python train.py --dataset="synthesized solo parts of chorales (CocoChorales)" --input="log_mel" --encoder_num_experts=32 --encoder_layers=6 --text_encoder_norm="rmsnorm" --text_encoder_bias="all" --text_encoder_qk_norm=false --text_encoder_inner_norm=false --text_encoder_positions="learned" --epochs=44.6 --final_lr_fraction=0.1
Rows from block 3 of the text encoder of a small contrastive audio-text model, named by matrix and row number. Rows with one number belong to one neuron. Each number is 500 + 25 x the weight over its row's rms, rounded and kept within 0 to 999. All counts start at 0. Numbers have three digits each. After the name is the row's rms in percent of the matrix's.
After each neuron's rows are labels from the 100 texts, of 14848, where the neuron reaches its highest value: "tokens" is the input token at the peak. Only what is clearly more common there than usual is listed. The data: synthesized solo parts of chorales (CocoChorales). In brackets: how many of the 100.
# fc1: MLP up (text_encoder.blocks.3.mlp.fc1.weight, 1024x256), inputs 0-63
# fc2: MLP down (text_encoder.blocks.3.mlp.fc2.weight, 256x1024, transposed), outputs 0-63

fc1.47 104:486515475514471496512473445480466475491510495523518524487507450475497489512499461528487521493526454474488539455510517500491492470489489509504492494471456521510495481480513546552486498472482520
fc2.47 088:502481508546510505522516529546518525537496512551511517475495522504543457477480535515526512462482531519508449490541521455497535506476506490482492534493537558480488507501516467491517498555549488
tokens: "e" (87)

fc1.548 077:460535480490476502500494500483481470512497481488496514480523473491524488509527471516499471526479473485491480456527517496558473471515472535533475497479504517494530519488482518503495526519511475
fc2.548 056:514497501541483478526478520484468496479501521544480524518491517527499495477482521492549443464519481465502537469520515468461547491503466517539541489497512481512445514468488507541546488523522490
tokens: "2" (47); "3" (20); "<end>" (17)

fc1.70 161:483487504504465503491437452504483504488544530482482488527488437517482490508527510503480482487513463546509500503497499531540509462525482508487465515489485511497501491501468516461481487450500483
fc2.70 184:470512522518490465485487535492512553545510504488511490447477519513505475471481518523555497480508513501519505485541500473482505521504504535523544521510514500514494530514483487494510494519532460
tokens: "<end>" (79)

fc1.650 070:483478529514486495510500510520508451487471474495542487475477453486494566512560494460492541514532498439520525472493498547517509535505535518543552494478453476525494535474461523494458507527500507
fc2.650 058:505497503502453497508517508529460499499469477521490475447472487525493498529490520521537465472524503518494482502480534493513525546499525505462491487530456484488496477525497542517479489480534494
tokens: "e" (36); " " (33); "<end>" (11)

fc1.438 098:475462456489536485485447493531503461490502518492512479505483498518491518507509465474489502516497507481535489495503499523575469480492518521527495487486497491528494501525494465516511493520536441
fc2.438 085:481482449512481512581487569478465512528506534499462524492461554476532488512514496537511513483478519501456504487546518482463509475512436489475488506438474548511525468506545489505522485508511521
tokens: "i" (79)

fc1.19 103:520493464535544475489507468513528482524498530507527496516495492469534482492513482494523524502479508492524506518485428576493496527490490554519533488487463525491492504454507464501447533532484483
fc2.19 117:488525501549518470478537525483488508510473498526537494492525503506527488471494520515505500489496538485514504510438491492467552561438559502490505483511500525483493512511510508507507518503486554
tokens: "a" (35); "<end>" (25); "c" (19); "3" (10)

fc1.57 050:530520515471476481497451502519551464496499510538528482483438471510468500500454490499526524461535482481521457473473506516491518468465503514473525485475483470466540507485529476501491522502467505
fc2.57 037:483467541498501505526492523557473450496475537523520469517553517528461516475533500481522511495530472481510488494515527516509470487527478497539513462525493511463524543491516475500470513525505473
tokens: ":" (57); "5" (10)

fc1.629 101:489468462498540484467505522475502501488502456501533513527466497470495511530547463461519503466486505481515510484491473573512455538459526516507528463510471512523492525513520485471464504500507489
fc2.629 102:505552536510503467525546513535486535507509489502488519474488467496502540498502507518492520484524522492519494496465480476494531544490488464556500460554479515467505482502491498501521514533479543
tokens: "b" (56); "<end>" (26)

fc1.465 085:492479508513475542486482428508501490500527530509466517495504461502509513526486520455522524492491478490484542563504496555537496445510507503505453511484532528520504495538493465489473515466464522
fc2.465 060:506524527500530489446494484507488524538511484509524491497519505542468479497504551479489482520552509485462554531467514488532510509478518529529514546523511511497468520526454531517468504491535500
tokens: "c" (45); " " (31)

fc1.4 099:516502507481549505462489499500514509528474430475489492549505519528437530515528474468470502530495517475483497546509506507492462485496513547502505504513505446523497534521457492528440508484527496
fc2.4 092:485515516494512455461531526486492523513493468485510466497478530544516474444475512507548500454499538486483515511501502473483539546498503501517530512516529499490472535514507474503495516513545507
tokens: "g" (31); "4" (21); "c" (20)

fc1.334 088:476518462416524509491521507519453488505472515507503530475544455513492547519493459448516506527523444488509514520509446516552492509533504487485497475491540536506495507504501517521500525487479506
fc2.334 065:484445514500463507540506526513500521479519494509502482482446546517528463477505500503490516485463512532476459447476521498481523513479500510499516487459479517508530474526496555533451438516566521
tokens: " " (86)

fc1.280 089:514480501515516486516485473515480475497546532487515476547504473505466447470448479489525487503474459497473547508523527537528525486524474502531481511460513502488460537470495524508476510508500481
fc2.280 078:515494523468515477466529497518514500528478485497507448491524523548478439484513515469518489472504498501461549529501518496478532509507529491492504550523518482480475539532513508484475555515489500
tokens: "g" (29); "5" (24); "c" (22)

fc1.203 103:541516486450517500526498508519510476491511475511452509508531495485513512501480442525496474492486504515475498462496466494523504520468473502476459476483506496485512484466477464507490483543514524
fc2.203 103:478489537507496491499519508500519523517477483559494497525456521506507465505490500477497509469549518498486496531472512468492526514477530501477505544533518485495439526508489496521469490492529496
tokens: "3" (41); "5" (29); "<end>" (27)

fc1.94 084:473489484456494548522446480519471506518491549512463516491481498467474532530519521506479479551506493538512471485485513517531489497501547502490468436449517515475507487511516528532505510468493466
fc2.94 055:434472483525499491534519516538530521501521482532501493516523548517519504481480534500493503505506505491541484511519485488523503491476485447489528539472541527499542466509526481458511465524491542
tokens: "3" (67); "<end>" (33)

fc1.649 072:487536492528501491520507477519463472487495482472479489536516504526469483538472449459507484472506491471523505527493517525514469461525470502498465517484482496570485543500486486460466475505491498
fc2.649 054:552505475511543508504519512493494508482521531450496563467489525476505498488464480476516519472487572504481445494536490504496523499512499499502503517489500544490485501501523477502491531515504518
tokens: "3" (55); "#" (21)

fc1.652 105:461485510471535492508494492477517500500492455472492455474482484518496529476522478518483569533520488529485483489476470536480481501491541520533494493520526509545508539521478481486463471493505497
fc2.652 080:516497545480505438454538501524520537505541462468490496488502520553494483480475517541469476475515496497483510495513494452498545480540473496517539527554514451503488479507470496489520525526530472
tokens: "5" (41); "4" (32); "<end>" (13)

fc1.161 088:523465468508478479508470485501492490534542490516512479516548491502516468493509507467504468480508449464493502504536482505501505467490498502521524490472506525508505499496519507487467508490468523
fc2.161 061:553446493495513503534493518524477502544492504525515496471484512535521424504484534493515477481497534499442496528496525485497536531485503498500525521512526496508450495516473513545510454540545474
tokens: "d" (25); "#" (25); "<end>" (23)

fc1.90 102:497483489496479514551434502470536458474547509513479481521479494472460481541476523495456496552493469514486498471491507495496475444505539493469486503459479504506524479527528519472492477478524506
fc2.90 100:492493523504496499529509505504502518499517477537513492506532510510488507490520549520471485522503500517484496469458538471505572531468511472522496499502492541451510482485480535498499493500514561
tokens: "b" (78)

fc1.228 090:489525476489533515499466485480451510490473491457526485538511505528473503530504486519480503543506459485525514523472520514526501486562491533476510494500510498514494506512480496515447513473477512
fc2.228 071:493507510495419497501482501506500525517516516477498515468528507526521476506523523521512473491562497509473482480501505489493523459526476533496510535497491469527487485501476531497506506503504442
tokens: "g" (29); "4" (24); "d" (20); "c" (15)

fc1.53 112:434495496484481496509421522490526469484499493483476505503465510513483511509555495494460482507483523501541464497516528506515442489521513530547527514475509492536525502550509514502515457521518489
fc2.53 126:479481518521459477478488560460483499555468518494508509487496549532507500451535500515473500514511499524518491481496544474498515524535464528520496525469498461484487469499472468531543543512530470
tokens: "n" (39); "<end>" (34)

fc1.721 126:464453477519519501507473494497494455526482525513508445558465522497480489490487501502513498512463487516527485492504530500562496527475538516470507495442511480510487492555484453492471485517539465
fc2.721 144:525512516557530489481513517520496520551472505516499496501493568499550492491477527480502478469472528472511505491513516468504513532464477484536500518510533505483503494507524444490536514576531489
tokens: "f" (52); "a" (23); "<end>" (11); "d" (8)

fc1.491 069:498493511456508483538500529478520508507449485492468508483484501523467544536505465528539512506467530531536505470509495514485447525497541504518513477492487496538499520514501495494458507541513516
fc2.491 063:494504526512449497493500602488536538507548559529472496466444531511524472498493490529501514491469523530469466512492513477487508504534466495518456505492542494486523473536478470499520488466521512
tokens: "i" (39); "<end>" (37)

fc1.357 101:509465487514512523512479501503532464508509458514524470564479486483476504525546469510451474522512466497514532486506522511548434485519499502494545479486463474477517464459472512521488485472520513
fc2.357 100:492550503533485491492494523513441509566485550520485514467529550510561462493476527491487463506485520487523504466527519491490474504485455494503480520473504504492524457503515437486544563523526488
tokens: "f" (52); "a" (14); "g" (8)

fc1.701 128:501480496474504525493460459514466441487486491524506483532494495527485521514537499498465483521505459502503507476459487520559481498492509530484524490466510464520525513528432550541459511505512469
fc2.701 141:500526522503483437489528508501478507495506511541523516515523529522517476457516521518501489506501488423498514474486535459459558543485486486534539480497496489496481512491475516521539526539507519
tokens: "d" (30); "<end>" (30); "c" (28); "3" (9)

fc1.556 114:497513484463528512514466523481539498466492480485478516505483507493487530537541467518473494537478532498536510493465480540505479529488511547485533448485501482517530511500507508527487492508516471
fc2.556 125:453501506531483461492521498476469535506552519472519483480509493550492481456495529516522536485512502528524484500466500483485545527512504489494471509478504501495486497530481496439498534438488497
tokens: "5" (78); "<end>" (15)

fc1.389 101:493505496506523495523511456543487435501531492473502467557537450485488543475499501522499500492486482502541488471486458527562462494483474534521494483453515524482502483488481513493484500507503509
fc2.389 101:477542509489499526485494522419524508517483517465477515512539491450498491532529485500462529539476516493508494521487471510451501531508470529500484469495438512488516506479513479468497515483486486
tokens: "2" (71); "3" (17); "<end>" (11)

fc1.580 095:504464489479526483496466542530521498522481463483504455520489511513498539546500479462506495540474537531512508493533509509513429534512503504528550521523490519505537512501527478480481476547507480
fc2.580 084:520533470525506554534484518465485479509503577522488534488468506449544461486454531491516492474481507485500489512487508500519510513511481468488430477469496522471508491501499446495533481508520518
tokens: "5" (33); " " (32); "<end>" (19)

fc1.686 103:489525490489539503458459473498480488521487514511493497519492461549490525496553509496468532505458484507513540519505486519491477482490535526456507475478460491518511518547510494476454534480495486
fc2.686 104:476490534503469443532503509530515500494503474505483522476489492512508526462561480541510527472537499486535446466515517458473505514560461531525525500519529484496494484470501521534514497546497482
tokens: "g" (54); "3" (30); "b" (12)

fc1.398 100:527509497494509496488429484511526511490464480483464509462498443495459542542510510518508472501510466501466522473512476519491439496524523517520472479516483498528501480506475483488459470475461498
fc2.398 086:453535512455478501488509505454486508556484539483507514470495539506505508514512515491508512518479515519489481503547527485480496503541506458462466498485506508504522493536535488506525526480512497
tokens: "b" (24); "5" (19); "c" (13); "d" (10)

fc1.316 111:476451496466497521535481457468508468506535490517506460530478500514481523494507461508489509491479446520478512487531532510512479457519517463510497518487524543554536494486561567511519479460496509
fc2.316 103:467532527516462470485530519515463518496449500557486517498487508508514485508540514535531486483502480448550462475458505472500530535483485534499522496472504498498511522513475477538498552541507495
tokens: "3" (44); "5" (19); "4" (18); "<end>" (14)

fc1.112 114:520475469455512505522468469500495515488523483514457534540534512506490479492506461519484498515465509534503475518495533518520511508496483497490488507472510504484470507480517510512507499463505485
fc2.112 105:470471499537466487503506505532503511531516471518479450489473549512505484441515523522551509451520490497515502470535505469475520498516479544521541506509529470507475488541484483480507502510542471
tokens: " " (81); "<end>" (19)

fc1.699 104:499470490497530521504492499521506473485481495514493448514487520506457485484526469507487505512496455499514485495515517501527526524507502487533519464479519504485542502508516508480494471519512488
fc2.699 092:551492490502520500503519510502499503475512501470515530476502525503509511481458494495531548453479527494500547485479475507481492518492504481447495486538496497470473499515511490472515556458474543
tokens: "#" (35); "4" (28); "5" (13)

fc1.481 110:550495487483523508458481518531543475516532483483527460514517479497512508531509495460467479526516508498482541517460441532545427500463532538507529514495441493489509516492457522482464525505442500
fc2.481 111:476531509511483487495528517478480506473449510488497482493544531510516510475490534502523490489461538484527504487460512481511504567461477473470510487517522475468503512534516473482521533513489532
tokens: "<end>" (59); "5" (22)

fc1.696 080:523514484447522508481430494502497460543475463461481506474497475527481492522540468464464473499451503511513501526523491483488457497549495549519507495492487525492499545491519501493452468520514487
fc2.696 075:514495532477530496511516510437526500482540483494528534507489485461514507501545514544492505491474472498515467516539518509444516499522490499489483507516456540485489494485532568504525471508522527
tokens: "4" (98)

fc1.401 078:502506491514480494544495472530538479515550476507472472482483464518460525519548487523501528508517489502496481473525440510490458458488494530489508462463456494490504498503465541522471513446483495
fc2.401 061:529503503513500488504530471529432549501540505500472503520547515504484484493495499528493495467472516526536485471530486485468527511510463507498473498468527527480471531499527454505516496503503512
tokens: "3" (53); "5" (19); "#" (14)

fc1.335 054:476482525509468470522491461541495457479522491500460454502544477494489515547532475503527532542474476454478469530543485531493511492534545495473524520496513506523524505486488548486472473502507520
fc2.335 039:467523504541488465531552505470509487473458521543541460501504504530469479538465482489503518476533511537478483488503533499498528518532464498482525498458469493505519475517532547504462524517521508
tokens: "e" (71)

fc1.340 071:491472450461511517499444462491531471502517509494495514531489500514491492515513442508477489504480469526541493505523452518503484472534514568476515485510474492522526493527537508521442482515488486
fc2.340 174:495480451455510508506478459509498437497503501467484501517486481504472518503531461478483523513467481494523506514524479551520448453504503542476495473451472521538521504507513538510449474474480475
tokens: ":" (100)

fc1.525 130:509496511449476489518508473491506489518502481502496495511504497531466505478479494465487519522478476469482524506495522489509519491513514486519498494517494474484496510504485539536501494500500524
fc2.525 145:500539523508487479483536505483474537516510520477497504483542537495528492490461504540542536487481526524503483504496520467466580523454499438452452500519533522488492536523521473458532526472487483
tokens: "5" (63); "#" (33)

fc1.312 109:502483461473464492518465461486467502514557517508462463510534515531478525484507487487522499508478460508533505478508472491494506500478468517455508442428498529491519483540493479476477533469499503
fc2.312 097:467483515526517468497522519465498516504482506524515456488480535483511471495502531518504499503527491510496477518467501487505541522488530533508499493477495492498469517511478519518495520530498472
tokens: ":" (75)

fc1.118 079:494480480535520456495518490519493489503473504506495437523457503516484464491524500466505516490501462497527527545526491517532518476477523534507517475487494534539494528518533548475481490490527493
fc2.118 059:493494538557502482524522528492550520480446442517514517474456483470495490526523501499506461471536496501490461503502533486517529522495505470528502515488506485480508484491527499483481489507522506
tokens: "a" (21); "d" (18); "c" (16); "g" (15)

fc1.216 091:401502491496493515490490508519506478510503521474467478509520531505503486484493503502501525496520472513515493493480464551542507499492515490476462460426499512537493506525478450454493509488502472
fc2.216 062:585505490542542464510524499526493477502475479517482505522489518500518492489477482440488457495470517456479509525520503458496458497483487525491523507545489461491464513467446483528505528563515506
tokens: "c" (62); "3" (11); "d" (9)

fc1.387 073:465525488505540535532468481481483499526474529483522475483476451512485559533538466473502530509511483471533504515501462504542457502489525520544487528500529524483527482485494485519477491512518501
fc2.387 057:532455489552452517516469545499525529474553475490473507464443525463507477501482489534494518453511491545476501462504521519488523486465473473473494489460480523467513511490497483506473482509501474
tokens: "4" (63); "3" (11); "5" (11)

fc1.187 068:477500473511526493500496472454497497502456467495515504507529523520454514545516495470499504485489497505485511485509496518548453508472494484447511484527482463508514510512479460471490523471463500
fc2.187 044:515474496553468511525475523467489547460508532539505491461531510509531469492475540492533446518501490482514456466522544497463469476530497460477494515488489518499547447489514503489523466506483520
tokens: "5" (100)

fc1.546 096:460500511475470517542465484492492466496518509472478495523510515492518563484512480497443486535461493513536474501520500511527453463496505471518479485438522509509573452520548480507524490528514514
fc2.546 092:474556511520489493460476515473469523521469524526515515470530514498525495534512536508490453533505525483512489515482501477507509504511520524493496486472479511498501482495500457493538554512496482
tokens: "3" (77); "5" (10)

fc1.737 108:506462468514525491518530484516514444492514451492530496563485467510504520468505509516492547486477487499587491487487510510545497513459487540480521484462482535487475490504523513521514495473502499
fc2.737 123:475523513523488527486530542396530493485509479452501522493529505445529485494509488508479517517468534491471532525471511497468496513477513497499504487521451481478478533491510483480540515466480515
tokens: "2" (97)

fc1.545 068:481483510474476525476461494470472501492476520489495525484466519496526517535483478530506531515518468504474477471468466555512466506524487494488466506481471510564510482522508465469501476511518458
fc2.545 047:496454508493512531513478525508534513501463519516487447490501546492505489507486511494531486454460553451491499483465542471473470508469504481512521520468510499494534510515521520497523442546560473
tokens: " " (48); "#" (20); "<end>" (16); "e" (14)

fc1.582 090:483480484491491531509499477519469483492520494482534474529526502509523506512499521496515490497445509522532517509503513525497516484487499518495516486451500537474515534517490518485493479486488471
fc2.582 095:502500491528479518452483482521512494522499458505513433482497525474507485469485538529527506472508513545492505440484511469503498518470530525510512530499514487525486517523483459461500512522526493
tokens: "o" (63); "<end>" (37)

fc1.254 065:456503496468516546526513530493513529465492528479512470476498525485518495516521490461450539479477469490499496527476520514504497532473484523496516467475483480522493493525485452525463461495515485
fc2.254 044:478558539563464514537535515526511549511508443459521503509497535502486481501473531521529528475497539502531461520520470508517506533468477513517529502514483541507516494511517537483490451509471497
tokens: "c" (45); "b" (11)

fc1.488 104:497477487459502473502494475490517476469489499527513498500460455463486555553509474497472522509509481533472513482504484538525468457514548537499483496490483454531486507479487557549492500510489490
fc2.488 108:517507538513505496527529543516540509483488526549487541474474512506535492496499532500486487498550489493495465498478506449488499506526481490550502541547526502479489457480465464495529504538526480
tokens: "e" (46); "<end>" (24)

fc1.489 181:534493489483555502478504461534493496463526489457474467547506451528488490491530501471489513480517479488490520528465468504517496486517501489530488477520484501499506533490503521473454510473441526
fc2.489 252:455508513503467484506496546451479524514454510501518528480517532493495499513459509540561480516484531514504503437535539481502507535499470478461517510514500469490477456504499474523533505511529490
tokens: "3" (70); "<end>" (16); "5" (14)

fc1.284 103:495522488500497476527480487468523521512518493522452493511510476514438486480503475488467521533515481487487514513501521483491494491504504483485528517461458515475520486509472542487490471471476494
fc2.284 092:468482502510503571507500513501534491455496499504486469477526534502535485494493534535483506507508497504541445482409494517543493523483527497504482490484507524486496513503520446505518527534513493
tokens: ":" (72); "<end>" (18)

fc1.709 081:509487502514552545491505452491513472499512474471472489478513484474473490507479515504493515512503459468463543509489509506513471452510539529490493499482494473566502529510492523530460467513488493
fc2.709 069:483504511555488512497515500523469493506511475498500445499472532517538484472488532553540482452517514539518488447468526470504490482460501487493542482474506519528513500504503494515492499494545542
tokens: "c" (24); "3" (20); "b" (18); "g" (14)

fc1.448 083:506487489521525544512476502470513496470491506466510510521456463450504500525519459486466512494510466530518525486539483546513456465520514487459476489506456483507554454474512520518499494458443500
fc2.448 067:556465530550505485492524517544491513477499494497513503471531511534539527449515532467499507474508510536511521462506485481515490519467478478524512511534535508494520496538527501505521533540497509
tokens: "c" (19); "<end>" (18); "e" (15); "g" (14)

fc1.337 107:553506505443522504491504464489539517478522459481503531528499486488505506488486489500486508544473519511468524509495501514502514505455516477480517466528449480485460506490476554520486471499488506
fc2.337 105:510487475505550496444507502510489500518452531471515471468479543495511459511478499477525508476492502504476516558520484503501534511488546515477484490535536498511472526551509484472482499502495463
tokens: "4" (50); "5" (24)

fc1.67 132:487490462506475493513507499518508477550531505484498454521459491468478499526475502475505499496490492502487506480553498503492461462503518460485507515459495512540521483496527521479485469486473513
fc2.67 147:530481515512508457478511504543469528468497497508507515491510464546475508463493498514519500464502514518522478510484503488517501511510472520502500524521553498468482509494489490487516528493504497
tokens: "<end>" (80)

fc1.665 069:476510490465500497500488473459490476490503532487522490520503471480486487516517520527488472525513474527471469483528492488519503512500471535539526503457497496511530467466506503525475467493520514
fc2.665 048:497522549484467521500462497486488523500468484471480505487520578512503471535494497518502490485478478496524474524497515489504524533509469482484488509467508492455552519536500523447526520474501505
tokens: "b" (34); "a" (14); "c" (9)

fc1.107 096:519488462469522509511481447537465510528504541514502515452479482498504489517507477485514479500511456491492531499535476537487511474482493478496477503516495527518547446500486532516480462484468450
fc2.107 087:477522513518502497485513516456490521493478540529504504481483517530528494524477500537526486488484510530441495499475529482453533526508488486503480492548497498482488510534484467467502493516525530
tokens: " " (52); "<end>" (32)

fc1.262 076:510517521482515502481456449510456498497490487468456513511492477529465512530498461471513529534524454485501487489543492522534479454555534483495491507524464504538481474513490521531467470479503471
fc2.262 051:457494515510499522512461507513544541490519472542500518488497497488486504501521511507526514482492516537426481470515526434456509508549534540482515515505517539486498500496483507455472491461480473
tokens: "g" (32); "c" (32); "d" (11); "b" (10)

fc1.622 097:466482460488486515507485477503543460518523466484516474505488464496512465519520541492467484517522474486514498522508496512542500480475499517514558513439454508511523491463502501473465520490503454
fc2.622 073:536507481523512483460540507483512500523483524516507440506551537466552477496490492441525494523498503454503565462481519476483500513490494482489527503510440496490488476495502517444489510497504512
tokens: "f" (56); "a" (15)

fc1.669 084:544499493493502527481501449475500452513513480513495535487473437476482548543530480518452527503539489509490502528515454539517478455498541531474494499523478452517504469498477542529516499482457449
fc2.669 061:534473539551499506507498487477505485482491525522494510476477522468507500488515535496500513479561517493486472464486542491493514511459506511493496533518523464472464470514478497534525510540533461
tokens: "4" (59); "5" (17)

fc1.62 098:438514508479496455477501477516477481515491509536450507507461495513499504495510511477471478509523473510530488515488496516507487484522501538511474521457498514536518509546492455510521503503508484
fc2.62 097:544504516498547488483513510537495531527528517542478507559510483504508494496484531479452496482483521519498529508528552434478536496493470490546484519524536494441489474503482466502519482515524525
tokens: "x" (81); "<end>" (18)

fc1.496 055:504514524497510536461462503479479523526532483496525484482497475483523512525527481518502504498514473499488482487518522475562472487537496482443502487519465530487521489527509496483513457484479534
fc2.496 038:489531541504480486466497476527502477480506471529476480500533522469458474459524487455534498521509484460527480480539461457483467511511530469493473538457486476494466515527470528493516456495459516
tokens: "o" (100)

fc1.243 051:447495461473456494512486491500491527512461513502496528522471526537481489488526533525531458486484451492488503533483456538512473477519488450494491488521475472530486516519495504503510510483535495
fc2.243 038:505500480503479537530535541539524503493482471461533518477496484510493501536480483521492523484503486538510478519483518493494478492555476540539534482465531503489499478488499508490482425508486501
tokens: "i" (94)

fc1.20 109:491485476475494499491486513497524450504467437469533498518534501494505528523527485520444496552484517520541491522468507521479512499518535523504534473489489489518492520452501568546488497477443486
fc2.20 107:485464511520480495448504554467520484520526507483552446492489533506493467455501524461498499500499522517495511517494519510490490561502552549502516494494485470480492502502473499467505500460522502
tokens: "2" (70); "3" (19); "<end>" (11)

fc1.11 090:486470514509484534511504491483526463502506484490480445486472502488516513476583470447469485522527442496523493546490515502526465505476494504530526489484518493533504544500491503487495477518498520
fc2.11 080:488496501529485490519529506542498509508487449524519446462469496491544488482483534524552461494538516535490471469484504478482527504482529470517540529487475535524486501518518515488462486520520484
tokens: "#" (33); "<end>" (30); "5" (15)

fc1.692 089:481479489464525514547491472504475509508501493509521515511521486504490521491507440480503519515464489530521513474532516506495492503507490457490497496469495535485523496485520501564501488475480497
fc2.692 078:520503536511480454497534518499504524517481475530502516528531514550486500464523531508496496509484484455478522476490559443473564545522466505512510529526477475481481510490477491502508529508529496
tokens: "#" (96)

fc1.538 137:510483522494485458489526485517514490471520448472508485511554479527521566490527504518508558494492523523565497458464452507542465519466492548484489492522491511496470508495485512500482518507472506
fc2.538 164:476565545499493520497533563460540548481480479500486510495529502476529511526542528514448505532508542498486500524431492498470490526530505488528508494545447467459517502458483467477505504478479524
tokens: "2" (64); "3" (25)

fc1.102 105:506459453436508513502480495463497477532537530516504473509536497521488493519516449526502496510464493523486525519509519539475461512512479512512516471480469501489506565505512506474472509469523471
fc2.102 117:523451517502456462515525490574500504478519470521518484469490457507496523484535496484536518463545476492480452470520472495481514478525501529551538498529519508527503489495498558492499467516486519
tokens: "4" (61); "<end>" (39)

fc1.581 091:497445472485524494460465508516533494495475480485512458490510479518474520479519477456522522508500480490514525486495477533522466506510502538529534488492517512497470492492515542504507514534517490
fc2.581 071:498470502533513519497516503456471503480510511507527527485440529456501485507456478524560512498509509499460534474546524506494521524485491491457488484506504515493444534540550513525528498496538512
tokens: "g" (20); "c" (15); "d" (11)

fc1.383 075:507519479503535514452488489517518503520463455489503464482484485512519497497505521465505473539496523508503497487478512525553461498461513515434547485471501488530518473526487477514473522474481466
fc2.383 058:475476488498478469511488562492518533482517457482497434493504560509492499446539534482531480472503521484541495488450498467488511551472503494510544513512503481459477528527503519472505525515480525
tokens: "f" (29); "a" (24); "c" (12); "d" (8)

fc1.750 141:488508482453533468488471486489514488448479451457492487520495465494469529537509490517489505525486517529527492512483509529559493501518507504522478500504502501494500510475488492453462511482484484
fc2.750 154:464506519513441496523495542453497559533507547512499494469483559507490478502455521536535492500490523534484526484541538472496514524517497452451484523482489501469500479527494478487500490474517474
tokens: " " (47); "<end>" (30); "5" (23)

fc1.3 114:477492479518508518491527498498513446474536513464517466521525527489536496498474515533513548504471487457533495496461472520547522499472476516460504424419463542498525505518508501512485493485525513
fc2.3 117:481513510557523510514538545478525500555483487520505491514490551512538429471488530507497499503488508471511506509503510467480550553461516472535535495486476504474493514466495476531503482520519525
tokens: "2" (45); " " (37); "<end>" (18)

fc1.452 083:480477485478476497510467453516449460477475534519522459467528471476482553532540478491523516483523458528509496490476438521501501456489528504434510503473487515548529477565503499479452509454472487
fc2.452 057:514526516518483477506521507512496497489497461483456520457535528519482486500510541532471508465561483494460477439502522487506512506501464501537499501532520443502490466476485531505539515537519488
tokens: "5" (93)

fc1.421 111:455504525450499523483476472493498518465496507502486515480519462488518532539541497494448538536503504519506453529445467557502516494496549524490478481498506496531493537498517524490476500504446456
fc2.421 121:514509522503451462476523492514498523505529503488484533482504504542530429491496506508509502496503497487457529514501510487461518469541444445505474556552504485509516508485482499473531500516511477
tokens: "5" (64); "<end>" (16)

fc1.767 091:448509508504477506518464473490486501478525516474494460479534500510468536530481519458514489524513474525498523492500493488508461428517466489475508480455466525527524492504554502438501531463454516
fc2.767 082:492470529517520451465527512484499525451447509493552493500480491511473511460496510524549487510516544523520521480470534479531514556486534497485511496512529461482468525512454521548497484489524511
tokens: "c" (46); "d" (22)

fc1.68 068:508471498485486488506529521479497523486489469492485484488483508501507544518519496514519541525467500506492462526446517545540512498493478522494518461524526504489502466530458511514477511463510477
fc2.68 049:488470482554539479482514520491474532469474480505523523509485533494502497462487533506526499458494524505520511512487535520520513536514497502471488514520518482458502480478503493489468505462507482
tokens: "c" (46); "d" (31)